config.toml
crop_scale_min = 0.5
targets = ["order"]
num_classes = 18
residual_init = "none"
lr = 0.0018
precondition_frequency = 50
adamw_lr_other_params = 0.0016
weight_decay = 0.3
Rows from block 6 of a small image classifier, named by matrix and row number. Rows with one number belong to one neuron. Each number is 128 + 24 x the weight over its row's rms, rounded and kept within 0 to 255. All counts start at 0. Numbers have three digits each. After the name is the row's rms in percent of the matrix's.
After each neuron's rows are labels from the 100 images, of 14976, where the neuron reaches its highest value: "top examples" is what is common among them. Only what is clearly more common there than usual is listed. The data: photos of arthropod specimens (BIOSCAN-5M).
# fc1: MLP up (model.blocks.6.mlp.fc1.weight, 768x192), inputs 0-191
# fc2: MLP down (model.blocks.6.mlp.fc2.weight, 192x768, transposed), outputs 0-191

fc1.290 107:122132146094169109101140156098158109113127135125111138128170115069163095067154137127152101122124132155164146120122122083130129171107139117125123126101110122102094146131110117146145130159127109112081137129129135150102146145097126183150108130138142152097113140147146080117130131105138129132144130119183158108129136136133136122135134156145116168176116113119126094110089127120136104135110140131131131160153157101179125110126140095049158141121104146117123138164177089180114097130092113092155154146157158144146127107144099183159130125141112144149110125142153143062133108157115122144
fc2.290 092:164122094154137149139127132166130099147166130183132084140086182092123119172134123131108095122137136127135103110126154156194142092118098133148111156138153155118137094067117149094161115064153155133157129112128120097130129167160163072145106127103134104150132134158109147083099124139069094123157147127140102136104114133108113128159142120126161142112144110134116113128104128174105097113105118149117126082084117143120135121103099135159125176124118148148109131126127103112114105126118121099122133131128116130107128146127134093132125159116133126096066153122099109162091165107114111117
top examples: order Hemiptera

fc1.187 110:093113159158163133113094151147132166104154101117126090098131139143144115149150151182118118104151160116151133115155174119135147142129132126125144137128156152142137152136129145135133156162138165107121112120132131132178115157111170118085119161160140102108103102142118148109140161090142158151100141133139136088165128120127161130114082160132144142148149114110119103133174103097089095182135112086074148139120188128119129160122182131106159179121156154173091136134136148102092100139107091156115123150156122116173159176113127116110150117133109150134160128105111132144157135117126112145
fc2.187 112:149140115149120116118126124134131123129124159145097124209134168103114171108127135096131143123105108151152120116155135078091136132178106138098128106124121121114108112112135145170095210145164090171147112132151129109100127144141160099170096101136109104087142143125153125133116091123147101042171064115117146155073124140135090142134131137156137106134114091139121115158113117104138104129154112128126131140140106132129139101155131105125110155141103132152154112086123122159131115140134151116147085124150122145138175137180130109126150120087124137127122136160132156158101121128134161130
top examples: order Psocodea; order Lepidoptera

fc1.223 085:119119142148089173131120110081087161118155095123107139111115134145159141105086134097211087171100103143108154097156115133130106117098102161173139077090124134148175114123102144111107119123126117151136145124124123141113133129144172118140106119137143149069105120117134142093127154102124147165106153106117174110116114116095149144093152135124119133134093116158140139107118103116111119118180110129151105112103129158082164140141103127129165137140118152102161102065111141113158102136121155138139098141173140116108121114159129149129123121142151143146161145131136093156142084147143088140
fc2.223 084:121127154159139140120089098132163138097133132154093133143129083077124081111158124104122084113175097120116066179134106128147115135170149141134136148155128151084138117140144133118137149101126126131136098115123085152166106088094085123160107147172080113144129133109147109164083125154111112105139081129102090162153143124132114140135156123123076130066098099099113113142123143101113131120135129106138117133130122102134072126126144141103114125138106077097105114093102155143121115082162129143121112127090151122135143120104127100123119131107118137103119100139151157142164177117116154112
top examples: order Psocodea

fc1.95 091:117140112095147133126138109143179181159103164086131126154139162110134154112118133144137108170079111165143123144094106146105155140139102109144155128133128139129153121154141136103125132152137133119121146109139131151104126152158135126141163144119078137139146141100107137126139078129106137114130101146117150096145114141107145144190127172069138164109120114100086111144130143150126103107117131104055096129111130147134107157152077132156127117111160166120149140100145139145092138102122076103163101160116096127130125108175170177111089113086097095160130098131144151129149143129100154122
fc2.95 083:156126136151088062136105142120129120069149153153117158126093109162142127079101146142109125089166124113141106113141109112103105094135145157066164167135163115154113125100117136127108169110108151118167128064120160160133152126120131101153104131144165150119143119130123121118102140134132120133095126120152160133100135127143157156123115107110168136132120124118111112159126123136091120132115143167184135151118136133097147114150134085138098121131189115115131127106143101102095125126128109080138143083156192115147147160134100106159133159121096140140091144113175112123118132089165135109
top examples: order Hymenoptera

fc1.644 081:098120152147123058124106145147123107098083154092133134113132089141145114113129135136152115153126134118121113153114134141146155153109115077098140151125115134136165104150163130112128197112143114120135100130149111168130152153078114110121117130096168137106114143112151149104092157134109120133102111113079120086117167194135123143153164122113127127142149123166156137142095163129113158154132131102117121102117111079106100112089112126087137101112120107143160107139120114130181136086118079099164121127151097110163129096161135154128106151100127099158122076132149097160131130109151150110
fc2.644 087:098135112117069131137158092165125144107125108124138097124119119182104135154158156170109160120109084155130143155181138126152139152146134133178171104081184176134128128148129088129139105092134128112072152127126119067089118130128164126109142142165116163117140120099122131117152115118150145123139151149160089087143129094143151173120066134147108112116127132053122124113101105117118138093134124152144160090142120106139102148132126098127139138157095136112086151115122137140124108158149116116134118156126120098103129139114106144119139161130125119120129142129123162091101108148126086150
top examples: order Hemiptera; order Psocodea

fc1.744 105:165147114158127139108148117152124126138120142096142139159132193168138101144147178156084146113120122107160132153134118117149134105132103150136121068129148083115146141155079171132163131128152075107068132162139112127128123149126094141121137137115119127164119118113133093150104116149129127156160117132148153132151130126106113111096144127165136111090146111145127092105134105113104111141160157137108124138120167095137117115114139150144082130113114156143136114126186094133165151116156140099144137123123138076089098152177160176162176102113142113139161126105151118146146120134092066129
fc2.744 106:129180141138162140194171133125166094101116117116106132112127128149095196138184143125153118101087154115148158125126137147144170130106119128115092135109112169130143146130149102091092106134144157178109127105140113153131139125152132129151075105138157144143162121131083147103151128150128129136142106134132137141084136161161112130102142121142119140118116145167180128125129160127157111129146142144155132115112148154088175124205116113154157165122125148105103139150120120150112096149097114113157138104131150163151136143132169144137122129157148105091117139153135085164175145133154140126
top examples: order Coleoptera

fc1.721 111:121102131120176136126122185118119164149091119107128118144121110090119130089144103154106132140148126164130154131134112157104118126151122158107136103108106095142152130121126104131121107113127111128124168120113111096139137140117130133138198105141134134154117126125112125152114141126121140099163167130119180133082149118154159131099139170137095170153171114083092107168139125138150161127138071065100155115163121126106151124137155103105090156159109127095160129097116142095144144141075133131122129103147156156173133119129141108147153141096049135119128063132128151126131137147140150104
fc2.721 112:155088100171125121163136094139155164129154121134141142085133125158163139160118132126146160101155108127154114099156187090122102116097098124133124114135140097131136164101136103112133145161124161176151133159156113191142123108134154115096127091113142119140183155062136163129136156151118138125126136113132095103135156099124131125127135084143147104094101117136146187132105129132134125145092139132120143143137162098109107090152149096158120143107158093122153109115156147161089137181128151096144104100118152149114114146119122080092093115105140135135087116142123107104130119144134098162
top examples: order Hymenoptera

fc1.126 099:158100157106143145127125190125131121124172128147117113125128094123137137151146164112149062122130124085127174100121152103133118136118129140085125156110113112148152148153119127162098124127104165116137126092126093114133118129169137131125112173126100081125132148130107136119174137073104135157121132143154113104136113147129093143112141149174130120154143145129146106179110140192137113177163094112091141124163125159140142094079109133113137129139121121111135153136124112134133112138156164105166106121178146140078133152110131121136111080098175154142131107155136121127110163074147179120
fc2.126 114:098144140148116119169160098115120096129121144090165125121145149187126122135098131162135116091113168142126113111098154095156140123128127101155156090115101158102110126118129140104158143126113099162163132145136181042126152141127115109079086074145107136132104127136150117130119132110144140103132111086135183165121101101113106101144152130119135116170115096152152119153095117115093107127123122147119149109132095114112154154141133139165171124107134124149143143142171123116075148133124102128115162139102114098097117116130159153080095125144135152102161148122144126113132082174124098114
top examples: order Coleoptera

fc1.207 089:178151160158142150152113111158141151122122123091139138141165136145150169160146121161121098099154112128085151157089120147120132100154099114156141132111147112142090123125114130118128151140110166128159133096091117118131134091136108100148109180116175127148122116124115113142129114122124149145118146146121155155123141113136101098118111128123134159155128141149117143094087108112181124155168088110087157161135135177148148133083099157127114121147099125135114176160170187053101107111099154092118115157175151136141148141136151139098133143145162158151133107124152155109177125119127127145
fc2.207 087:119132156139149135122118104124147133158101137151130082125153171132148117145154103111153115135134118116125080108154133085158116126161157119086103178119181137146124145105141138169137160096141155185144128140142106174114130148087130126086156117091104123110159136114135135090148177122176099158101161113151098152154144138064121144130183103140117115132135176140168152123159111119163133155104123118146110104139125148124079186136106128140141113090097088137140109156160111151133158125150108114121174110095107128135129135115128126143116096145143102130107154135136110122101153093121104121
top examples: order Hemiptera

fc1.255 132:135071088108107160113139103115093127118142157129153153110099141114140127131148086126148069133141148159101114084178109161114100131122126190143097157106109143136122142133136179133147160142142108096109129158083150160173100073106078147134122101111093144153119121132122108158143165072145123117135120132150131119170132137120157137106129145142136143144128091155140116105099093157105096157158154133118148142140118141095147126140141182138129117115127106139101136165094101142126128078142158166140130139124140145172089155127079151118134127124159114131116096139118126145144131101136123082
fc2.255 117:101119163137129115120134177162137133128152127128126125121149114130162102145142114184116145134169133152113101143140161088161127142134131146120096136134168112111098132118130127116146117136118112174109131180145135187098142125152132122140135088097135186149129098122165115141169136157113124119150159161136126113144110091095124085131121107118086121153092143139140097121073129125084129124121107132187120185178158086113123167124135137174127125115134105136146157154116158154143115119149102098136157138157147134156143139155165163165109131130106150129127204123099150153114134149159123143
top examples: order Hymenoptera

fc1.656 081:150088120119128160151106115115106135125094107121134153195151125117185105153141156134109118105123115123169154178108136114113137091143150166133086159128119144158151134125146130124140148112133126153104181140137094103117133143149081158143129110113088159087102125141144130112121137129127105078106122089104142123102135131091132160135147104150129139148150133142103135153145169115114114095130132143143092117116110112118112099146110159113125120177066131137153140133171133056128125171111110093159112178125137149124116134070104127111112084076166122134139125153110113150154140134164113118
fc2.656 091:152153127135153131112140137133127124108121157145133129083105101142140153117076088116115131096131100147084155147109150128143129152148124119111111140158117128118112101124136111080163094112048107096118124093159155124133133120100156148098141113119162085103163096143157136116136106138129144115089120115156111178150113109160118097118103160138131116119128126139095127131154101126062157121108176109089155110155135138119160144112169097161135122112144117155175149145132134191127114092139119129135140144147134125105091152177129109154131129130121062113134109125131160095095137142091167154
top examples: order Hemiptera

fc1.555 105:161172191129118118123102115113137138128155156107126182136104095103154137132106123118143134102110107131112104118101107113107123114140159126146159121151160122119134139148167171148178099181116150108145167113154113146112170123120123132094154118079103124097133092165153102132103122089127144091081145087164187130143105097144109112153124102105151135128111113145074139139151102113139113105138186120114148115129131107168178164135136120144100140142130133132125174149145136108121112084097170101162124112135101101126117128149138122138101148108134143153116119111129117177096174112144143109
fc2.555 113:157148113134167107160120140091109150137086119150128099109121137115151152146146147161132132137111155133136150119090095097152107112100133117113094104078092122134107135122103119142124157115115146138091122114069171129191131129160167112163131129157110153178103127125143160143141104119099126098105109121118071079156112147120142134106110119129157153116135102150115121134102136143141144163091128094109098110129117160139097069102133121117162151125104127119101148158163132132122157138112073161111134150127175139135131108123146110119085119139191090147161141134178158140139132099094140148
top examples: order Diptera; family Sciaridae

fc1.327 091:089108108103162161122133131132147077140127143134125144107132108101122130174112118145120180177135130132169136151131143123120167148123124108161083157155150156122134126122140147140103151142084119123100138131064120107122115147114109127135154142158147169116089127121077124084149114132125100134106158116129126129154122115134116105107108116119117115128120120147108140130185135101183118157134121129108176137154143178149140142131099088158145104111137163136106110111118170132121129193120082099149156120132080184111172126155118147108124147128098141154102173139149163162136121135124145186
fc2.327 094:124142130136089144104150145190165151115134124095132144106141095162166152113176148089150113144137148099135168121096133119090084109142142094099076093132120074094134123126124106121127143096134130152101128092159137150146135116151096108104171118123132122118151145079144147139123120125117179160104149116137094164096154148161130155131133179125126149138114121161122093111115074121124121134126097161126121152107143081124127115129118133116164128113107102120166115162177122122137159127090184136180117161089149105148113124109108115128113123095140075125110143126172132117131114105119132121
top examples: order Trichoptera; family Hydroptilidae

fc1.301 080:114133087124161120122133148171150132109114152182160129101154123140115134208117156127081096085100122108133111133128138130166160168164124123155117142129118169144152161115108120102163090157108147113108101151151141171121175134132152146144129134151114133105117155118133125147166174107101155141106099111146150128169140116141128135097121149125107167139139122117149123117131111063148104092125146130143126106142103143113142126178132121117114138089110151155136107105108145145152146114153118091110158106121111138160103166179160122131139121148101152088169099092114119142130067125168122133
fc2.301 078:108111129182113088122120102134136119140076132111141113139140108086110160127109124130195146125102112161139116156122144127093074129114107140152164152148139080155127153119155110119095116140137116132124119128109141169133081136144069150133120093151159096133159124123137120139123112140180101129176137142101195110154113144130168123115107091129160111108128099110076111124130117143143161115130110133146143128145121134144099122125145107118139144137094111100111101179132112166076131102153154132147139169166131132122144130082100106137071107124096117119111119170134110151157172125104151120
top examples: order Hemiptera; class Collembola

fc1.53 104:134154112143123119136128134154123163152122127172132128122168111113163147104128090152093157113115114087140133102109098109136120121155148090054089059102091156151127153154131116118113117127128138149124147131045121129116133101118101118155125132113081114126146153110106097144139110156122111124113117089130152118134110132160147172136079145149082109129120118114093129179129155128101098144135117073104137141105118097151124123093163135103141179106117114086150108133153122128130116100084125127133140144095124156102090127123138114114123135125122148103112119124123142083169181161087125120
fc2.53 109:083149149098139166133097147124129115134150155112135114158088136152113136125123114103157126127137129119130114082114128162099127130095147145159188157121144087173154114118095132107158111137134120079115146210147142152120119149133133143122124130174115130113100143128178137134161127102102107111127121136139123149128183114136171124079132141128131095165129063160141174103140094089179112118119154168115138143128163147106125170095136147129091138100115114144147143137081132104099135138151146139111107072120131099135140150127135102112120133116094112146118101139094108127096133076129135121
top examples: order Hemiptera

fc1.157 093:128172143115121117133131126164156096124133137147131146148135111104120089081161124107135134120119122133120134138145119139143126173124155167121107096116193133148145120106100155137115125129141126189109124121105074148145118113152122138110180141131095091137121116164094147154117141075159131104129151146150152117131160181129161125125145104160160184146117116121098125130087135126145096126135070096134158108164127156142151136130126116127063151102142138118138182123098099151150149093160107130114140169127111129116112133110135128097108149084167157101084100108136093097137132143147161092
fc2.157 094:127076095152107119128123097082110184152112116125112149130120146140093159165140111102126122142118090104136122097100144120105149076134090107090162156145123122119106126139121105158124156138134112073154129147096197126116112100190088126105170086100145156133128146116112127112085148130135120158159129094111115116085126144113121107135116124163105130097179142136111155142128119144094156130088134142109118155096101128111133136103096139120193134143128106164142145097149149105140136121095120098110136089100151112131123110152119110103180099130126118128170142155116088149127142127109110144
top examples: order Hymenoptera

fc1.57 075:144120136117106157133117144107152137100151132116146081129119149134154137115111129133116122131106154092097157135161089111147092126122099119118114120136139133176171147132150133112132131097092111132147110154129106177070194128106130143123103123124142159149116111163073141104132111113123160110115141105133146093088155126087150093144147150152168127165110135137167103085120154143152165180091102109146138132137096130163121119171128123116111118113155127132118140096097139121110156106075105108139115108104141113120162112112113116130160092162126111157097105115060157110114152066153127128
fc2.57 080:143167136116167108109175123120121132111121166152132149117143158123090131099148116138159105188165150162130109118117132121165144136138102160177089161136081134101070119145122130154100110123110135148139116135097161091186117140169119133140126113116115115155154066147149115114094144147102115133129085136137136163184097087178114125116113133132126141090124116143149148156171112118160141125151116160094107103151133125124127152140108106134171136133132143135152137120134134144130094138162140137107162163130123147106140040104134111165149109119159098135126104109106108138149117138133144121
top examples: order Coleoptera

fc1.272 080:099089118123128122120120105127150092153129115133141099106093118148136157107180119114113117176166112102127125160110132117132079116143133097105086127108159105106138141139148095139074111113155160129121113150131115165120130173130114090142136136128144140143112115157153097077098086159124152111169158130125134133134066156126148116079110092130091114161144158066120114113143119137107121120114135135129199099149166119132133121110142124158130119133126125128152097159117126111133122166114144097162134140113167157145072102118171162123124090084132107105167152128128136172123104096123148133
fc2.272 081:118171150119170121111141148150142153096104129118101102121138127128131123134142137180116135144083139170125132158119125133130146157139121108150120093100166143142166135087155134132139163148112136153112166116081152116133119091113109155130150067070115124129136098126114210145147152130113126149132126098134145124097156097116162079122140149097148115150144136149111179186108135139141093175124153138128123180128117090081080149152128132124111130136152115102153156124113107105123188124109145131146134104117125116106138120158110134112108158121147159162113113118109130103119173160103095130
top examples: order Trichoptera

fc1.285 117:125106081152152140122130160118057152085171116126120098112142138126123130130156139123130138103149150097072147123137144143116129104125108125146134139139103102079102122141102158102147113116130106105118142153088166181115125142113104155116124110150118127133075139107156129145123126158138141115115138133108176111161112122146115166143151144126149118130135129113092143142140104090122092123148123108137132113169171126123154116113143187130117100169143169117119171134045093117128093126136144101140155166135135132111146132161150165117159132142177155165140137189113175140150111134140122098
fc2.285 114:091152110174135138096124106120148143094113109117134111155147141151134124147110099107096140130146129109092066169150168130145128151093121141129097100130127159161103134114142168161168124136141142114132118129114108102129105096108104178114139110123135119144092151094103128088148164118064118120152178129129119159058085099115112175132130117119142099103111155086126162111110104182080099131113116139148135127142130179150116107108135140094116119105150122120152145123127112138121153155150137158161130166110118137152122146120134120155087110159102099128130171101125151129160160139132149090
top examples: order Hymenoptera; family Formicidae

fc1.585 102:135171181105168130129112140157169128134136090108096098096139139166124095133109112102096110108110111148108077119127113100111120137115116127136102169115169147096177152151131126136131129124126123106108160185118112118108127135134083132100151138106113100131099130141132124146119162105148148149117077113103123107119098104136077152152097141139135144110110145166119107139170158150125100128125125142171157109107123132120080086090110081136099111112098119160105141173150088155155102128139117078134088150160147134132129165136131142119155126149111120165157116106118152106185108126172122136
fc2.585 099:136120170123080133105125137111107168141104142099144115182131165111171091152153107104109093130155124160114160127102149168132153175151139164110094132135146139138119122142117128142119119117100159144144090126137116169119121143094146144148123114171131144195137078143174142090110134103133108138123159141130104107156100165090122131161121131136132120151115127117065111091102111134144113088145123119183153116194115136130088121111142105142113118135107159123145117134114117089127174118122111108154159135171198129109142116123115123098130143106156129124133166134095132140114118145145158155
top examples: family Ectobiidae; order Blattodea

fc1.688 095:117101149131124146107090142137133137124110151152149083174138105135102170166088102111177103142152125163151076101105151131126140123155137115130145088125129146104104155153143145130096165146151081160129152149124114140117087113077158148149129104140090114119135087114138125064119161128103121121146126128165138140117130098145128077120153133112144156099124129169137093156155129142141145120141130120145106134174084123151127147160162144117112154166148133070150091162107127154118123144141119101126091138104163082152155126146112142134160125124145127174148119138084097150089118092113140116
fc2.688 093:117110117158117130134145144123122156153110129124075114109126132119156100120097172136108133103109139154141083201136096123135145123122128153136060146148112107152114095152149143129132158115113127152143165088129077091087155116143167125112122145168144138131123108151133158126131101105088142115123115116150140148124116103162068146126102081163167122115108143129081133118115147092112111113170108131114143130125137096106134154121101109152124161140085145125122119150107105105148128135134125134117129119153086131097178111096118163122110152097125083064156152126110160172139077121121130155
top examples: order Trichoptera

fc1.466 101:085116120097116127125149126112123099113115109170088113084124094123130165125111137109133154131126136171161081119118135080126155102154150128157107147088188146119105138115169131141127126130140091138142107163094102204138110133129133085109165171095150142115149121148140119120127111128116140153121157141082102119111109112116155101122107121123074136124120129113130133120117142137160131109140154171143196128142107139125114111107092138114161095109100103153133119146096120116114136142058137138168136099144125100139100078095114116139138108072093135125100161121141175145135131121149125154
fc2.466 101:136130118150113134119133085173153098120122155096125096155166131160131141163154133127129096135096140122117094132126112136110147147147089108108120140181117122151122084157115135102094120091130136104092134167123068145101158142145131110110164137126114145119135135113133165126163143167177134130192113177124117120109141087134107113156089129122111111163154145115127117163132106126117141202121144100129128164148162078122158144172128116100104153135129118128141111115138141116129115168125151127142125117094145090158187169143142162094090176113103130122091156138116137102135122107139153128
top examples: order Trichoptera

fc1.758 080:093114120107124126151077137141105135092135060152094090124155152136108157168100123140142100130131146120082105101047146140151096145131103138119103160126127171124138129122103118123124155134128074145120146122101146165132136113078135116101119153123109154117112124215137120094154087127091121129077129116104119121129114124114155138106127162122111130133095078103157152113139134149108095152169140059134150111103117111163129106191130115130095108146101179120141124141136091142110143155146131149134124132110133157137113150154128154124131131142138117120127136141125124120165104158117125138
fc2.758 090:114141087126110098107122142140102142157121161139140118106097095130128102178099131106085161123135090126136107114175129131121164133118182129085121110116094182141124110168118138103139131128103170075132126153083149107092147124125123115126145074124140107106132114134151109133119092124118146118109099096093121091102123121103099149166092124110171109147178162121124093106140145108143147134112122137170077168118131126115127125116131114118175143118122119151109111159098139170113108131118131130133114170125100110158110120089147134098132144181139128165072096122127127129087095162157127152
top examples: order Lepidoptera

fc1.685 088:085110146159139108116109117129133125146165116152132133119120071117107143140122148067119105070134117174163180123121158154095163131136116139082153129149188140096147136115125116135086105108108158119111138137115123116111144141144141126128169127133105082110111123137124119105188162116102153158119134119143139086083142114111123123141159122185170142149114122109153125159143127145125141137110166111125097116149067147160138129105146135101121129124071160118100141175088135132089132125106126075123131112153146163148168114114118149130149115135135140104118129119124091130083146080116117123
fc2.685 094:116160110121119151160128116124129102131081114129162135102121128138120183118127173140143124121103130149124142122147104118143091144141104141135105184141118132150092117138132122151136075124146153134193120116139119090081124110103160146098119096171139148113118145137121184198167129107129094129124164146134171151137110166129084093119113134122117111144115105148157118096073146128136125096116114112146115148126140119111114129109086121160135109159107126115155096107162115104159104127111093143107129150107077138078135144106108105140125118076119139178173153135131138154120087136080138123
top examples: order Coleoptera; family Throscidae

fc1.116 102:147125124155127165159115135116103148123172114098152145120117133105162139116133149148101093111148133141130149156118187149141135135157124132165113131106139134167143108122131155129112152153097124089161093135146125185137173144088132147119108150137101096121117110154153157077145136152135146115146156071152152124137148134151133172083117144146138139158153140137060133116110111097153060119107121129103092124131072113091140165121113150129115136148138134134110129136172112129128165099142148141114168108104148088144115095072133161123139110101169139114158092119137121138068140120126124136
fc2.116 094:120126113139151106150135121156116178119117106159152150154168086135090125107164127112168134120169139134079149094129100124107105139107110121086160122083144118122115144175106139127160139109141141162197109149107164149123113109125106134139127112130163145154107143111119135101118175127092110173117144161109169143143143119107131129149096162099153125133126104164164120105088101123092138133127079142060154160164132128131154127150106158104145162155150152117126102119133153136154134152131149104152156146145073100144176123094101134103104132120150125122111121121110115172142101098121152125
top examples: order Psocodea

fc1.591 104:110108113109123109122079180145133126140153113157120109131125124101092109140112172110134146161101147155129108098147135113152135096110112128099107151119127101090139085163101172120150096131121089129142102128067134095154130087130147147135149134122111131148123171089093135115102155140130141089101140132139131123107118134116131111126130136141158124092163107163094138091119118102140093097127167128099090179151168115139165119096151123145077092133145153108122103171166136115099122161077164093151113131120121136111169135158132149142120097139110122184116192118139128125150127099132153130
fc2.591 100:113139097144174165119128093171158137118149138104129153087101134112140116138167100162129156106108132118134126123121141116108115107149115108126138128131182120144110099135122119131113152152131125102065162146129147166117157123093102096153087133147137182124142080152096151124157135098150123158120182103138120139116156161163150174118127045093120111166135103132141100119105125108101133113136120131135110130128106135114127125144077129079136163107111097113127163125124118110157082150116125122146133153140089119139178097113133126099091134147125100101167145129087161139133125149109170157
top examples: order Hymenoptera

fc1.10 102:128110108096128153079077134158145125121115125100158129098140138085164124118126124118080168113127062121108159113133145123140126119097120113187149134130151115139079128119169142121158137154113137087111109138126160216114172152102109106135144143137092117105101154127150133107096154144149127109118141153120137120165050136124133117131145094112114151110132129131126164092111103152099114076146135092124126085097107133140143104128142133113160148143120104155131130140131116121133155133100153067133164091140142115148122152148105096131104147128112133082162141125134113089129143133165143120
fc2.10 088:096159149131128082167164106163131144116103151126120126148076102141075128091092128166144131143084159124143108103146126167114097141127129121099129131112130160102139115136156132156107153151115131128140114100085142110101079129174121142172097138141134112132137135127101107124122076106118137135120082145130119130113138125131114155104098125119130154112140096106114098150110120154145110160074138131148151165130091126117150137099146053114133129104132085157133157099146116128091132170143111132092103184138130118193156100128176138116158163106136113102140108098126113124128110130082119114
top examples: order Hymenoptera; family Ichneumonidae

fc1.479 092:135114124154184117134122127141131151113122122094092101129155093143103114091105123112164167156073159085119139149115105108142095159111129145135148166119139098120151115154132170130094131158132113086129084169118118114164136139161112122127171117106136126144170133151132149095118097137123143140195126155127141134124134096104112135121115102115113160153092142111088092161142090127144125141127130147168121101133150144138139130142117151147106131127157135161119094123171125121060138081126110122127090153112153172165067132159144183103094099131098120131143148142119126149129145117154126166
fc2.479 097:124109160112130115097124147120113114139176131130146129133127136151136127145143125124114122151113097155112155085122120097115144114131126099126101124153135133137139145147130123160139102154117136122124144133094190099076107135128119144118120087109134117116096112126072114081149115159103170114093121077116128085139147107108088075194107144123094114155149138158164134141120168138141075133127123157152163129114127093101142127126136133156144115139111079118087068095118112079147179155151128122152143105120082096155103094097136147102119159114130092144128106148085115108103149122097147128
top examples: order Trichoptera; family Hydroptilidae

fc1.641 120:112168136086162128113131109080145132080161137082137114167182152126141121113121137098143118134063162181118126147098106108099110102104144146154117120168174130120155177125107156123089102093151131103108126155142128133158113125136107126094187127163123118129114126117138130099159171112155126143125151129170115091112141097122099121126152129130128140104098133146088109122164113153147152132097118105138166123136139126122116124102117114169092117122093144141127133132159081131110126112151168091090108116122129142097145191180148149111150132138136131167121142094131121166122130100130148149
fc2.641 124:159099163075172140105082114144159131182151121120124124101165161099138099136132133103110134093147134107141163071105172126126120145151134124117136166105109108132140144107105132113135093129165112124110100113151149115112138139089127133138167125123142131130117103121186102162141134119089154146143103099140143090141150164110131156146161090118090121144174134105144150149159107188131101104109205125144129131152130114119108096141125118131120101121101155114136100165139150104123121135146145145134165137164131103128102071158135113109186154123116129112147152117119144105154080122138132113
top examples: family Ectobiidae; order Blattodea

fc1.672 076:146140184121116107111168171117134138111113129117102155130102108123107144109166123139128126162116164130119140147102142150132147122125118119099151175171129136144119131151140138128110150150081099130128158078069119154112148137144139158122124157104127121094151125175099064135101145146120184141149160099105149135118117155139125157131122165129134145120141131163148092107144147137138143124130074168133153160118134073088125059129122137162112144135113149067114139131091160138137113121073164115122124140128116121120148109124102116131147080125131120108121086098131105116089134117192129109
fc2.672 077:116129133163132148145170085121110111152122135160133168145175116112132153137146159152152099191142117117102116110092110104138081141140149136125147145155119171126120116121142123099137080106119153133104114141093131161108098110093086113121107122100120148179110113106154147078150137122131138097106107122085117160129114100123172118134147107154187136129134083100133126101138150097140117132097163099132069065167069128142117139179123137122147121116147115180165143108137111124121093103157137120141141107127134125134150125133141111116128171138176104121130133132131152125165102108131100140
top examples: order Coleoptera

fc1.337 099:146106133197145117162090103134135144115172135141105129113173122125158074141126122111154092135140120110080129136108119126166141143104104086102145154122155092154149129143089102123117168117108097136106115107138130121155077146060147159145111144150147142117117103117154142092156125092130150112111120131112153094130125119098076140137117099136090144113133127127088115109089106102097142136162081102142125132141128125079135151152133155145140138157107118100144133122149118123176135100135128110107145167165106140100096111121161099153114102115145159117156165122139097146131145176124116187
fc2.337 110:144147169133098168105113134108128149116116125144119132122103111115118100164121109188146133129158126142119137104124114130079078173167116173128162123095142145095140131127130082139142111130104108116142102130134125118088127126142119128119134097085164107128156126117128156137124168123125140126141110090082116140118117129180110114121152159148137108074131141154096109061151107112131144100110164141129139126140113132162110084109102133124132095151137104130120117116165144121147095162147096115106129169151148139124059142198108110138129150077136099111061109118154130136143111105137126084
top examples: order Psocodea; family Lepidopsocidae

fc1.535 099:115122182129120118143103111091136104135156132146119149104168130100113114108143150125118131124122118147143121107122105139134166096153099122156138104127138106155170151112097094155093139141132129155109197112092154162149148100133114140147162122105141118127145110095128162111063185115128142146128151128109102088157100119114099145106121186083108166067159108105121120136122122156075122102120077122128137127105105137135084065138123114119144107124076132140142145138131113138138117115119095160161107127149146133169137134080122139164134123088122161107137139113136159151088129094141128112
fc2.535 090:152165182151101073139114101148124103070151116132113105109079141104103147160177139140160124104115132117106145122094140128096095100121088119134166136125136133109132105135131107114116146116118147155096105175131116122133087125094150138157118121129122102127121110097104141121089100142136137147128100123108148144079116130118160134126129171164106100166122087133138143151151107144167068131146134154154122108121154123129126103119133087103113125141127109179147114090127098107122118125106130123120121076119155140102133167151125117103174153164137106123169133091096092143118094143054115134
top examples: order Lepidoptera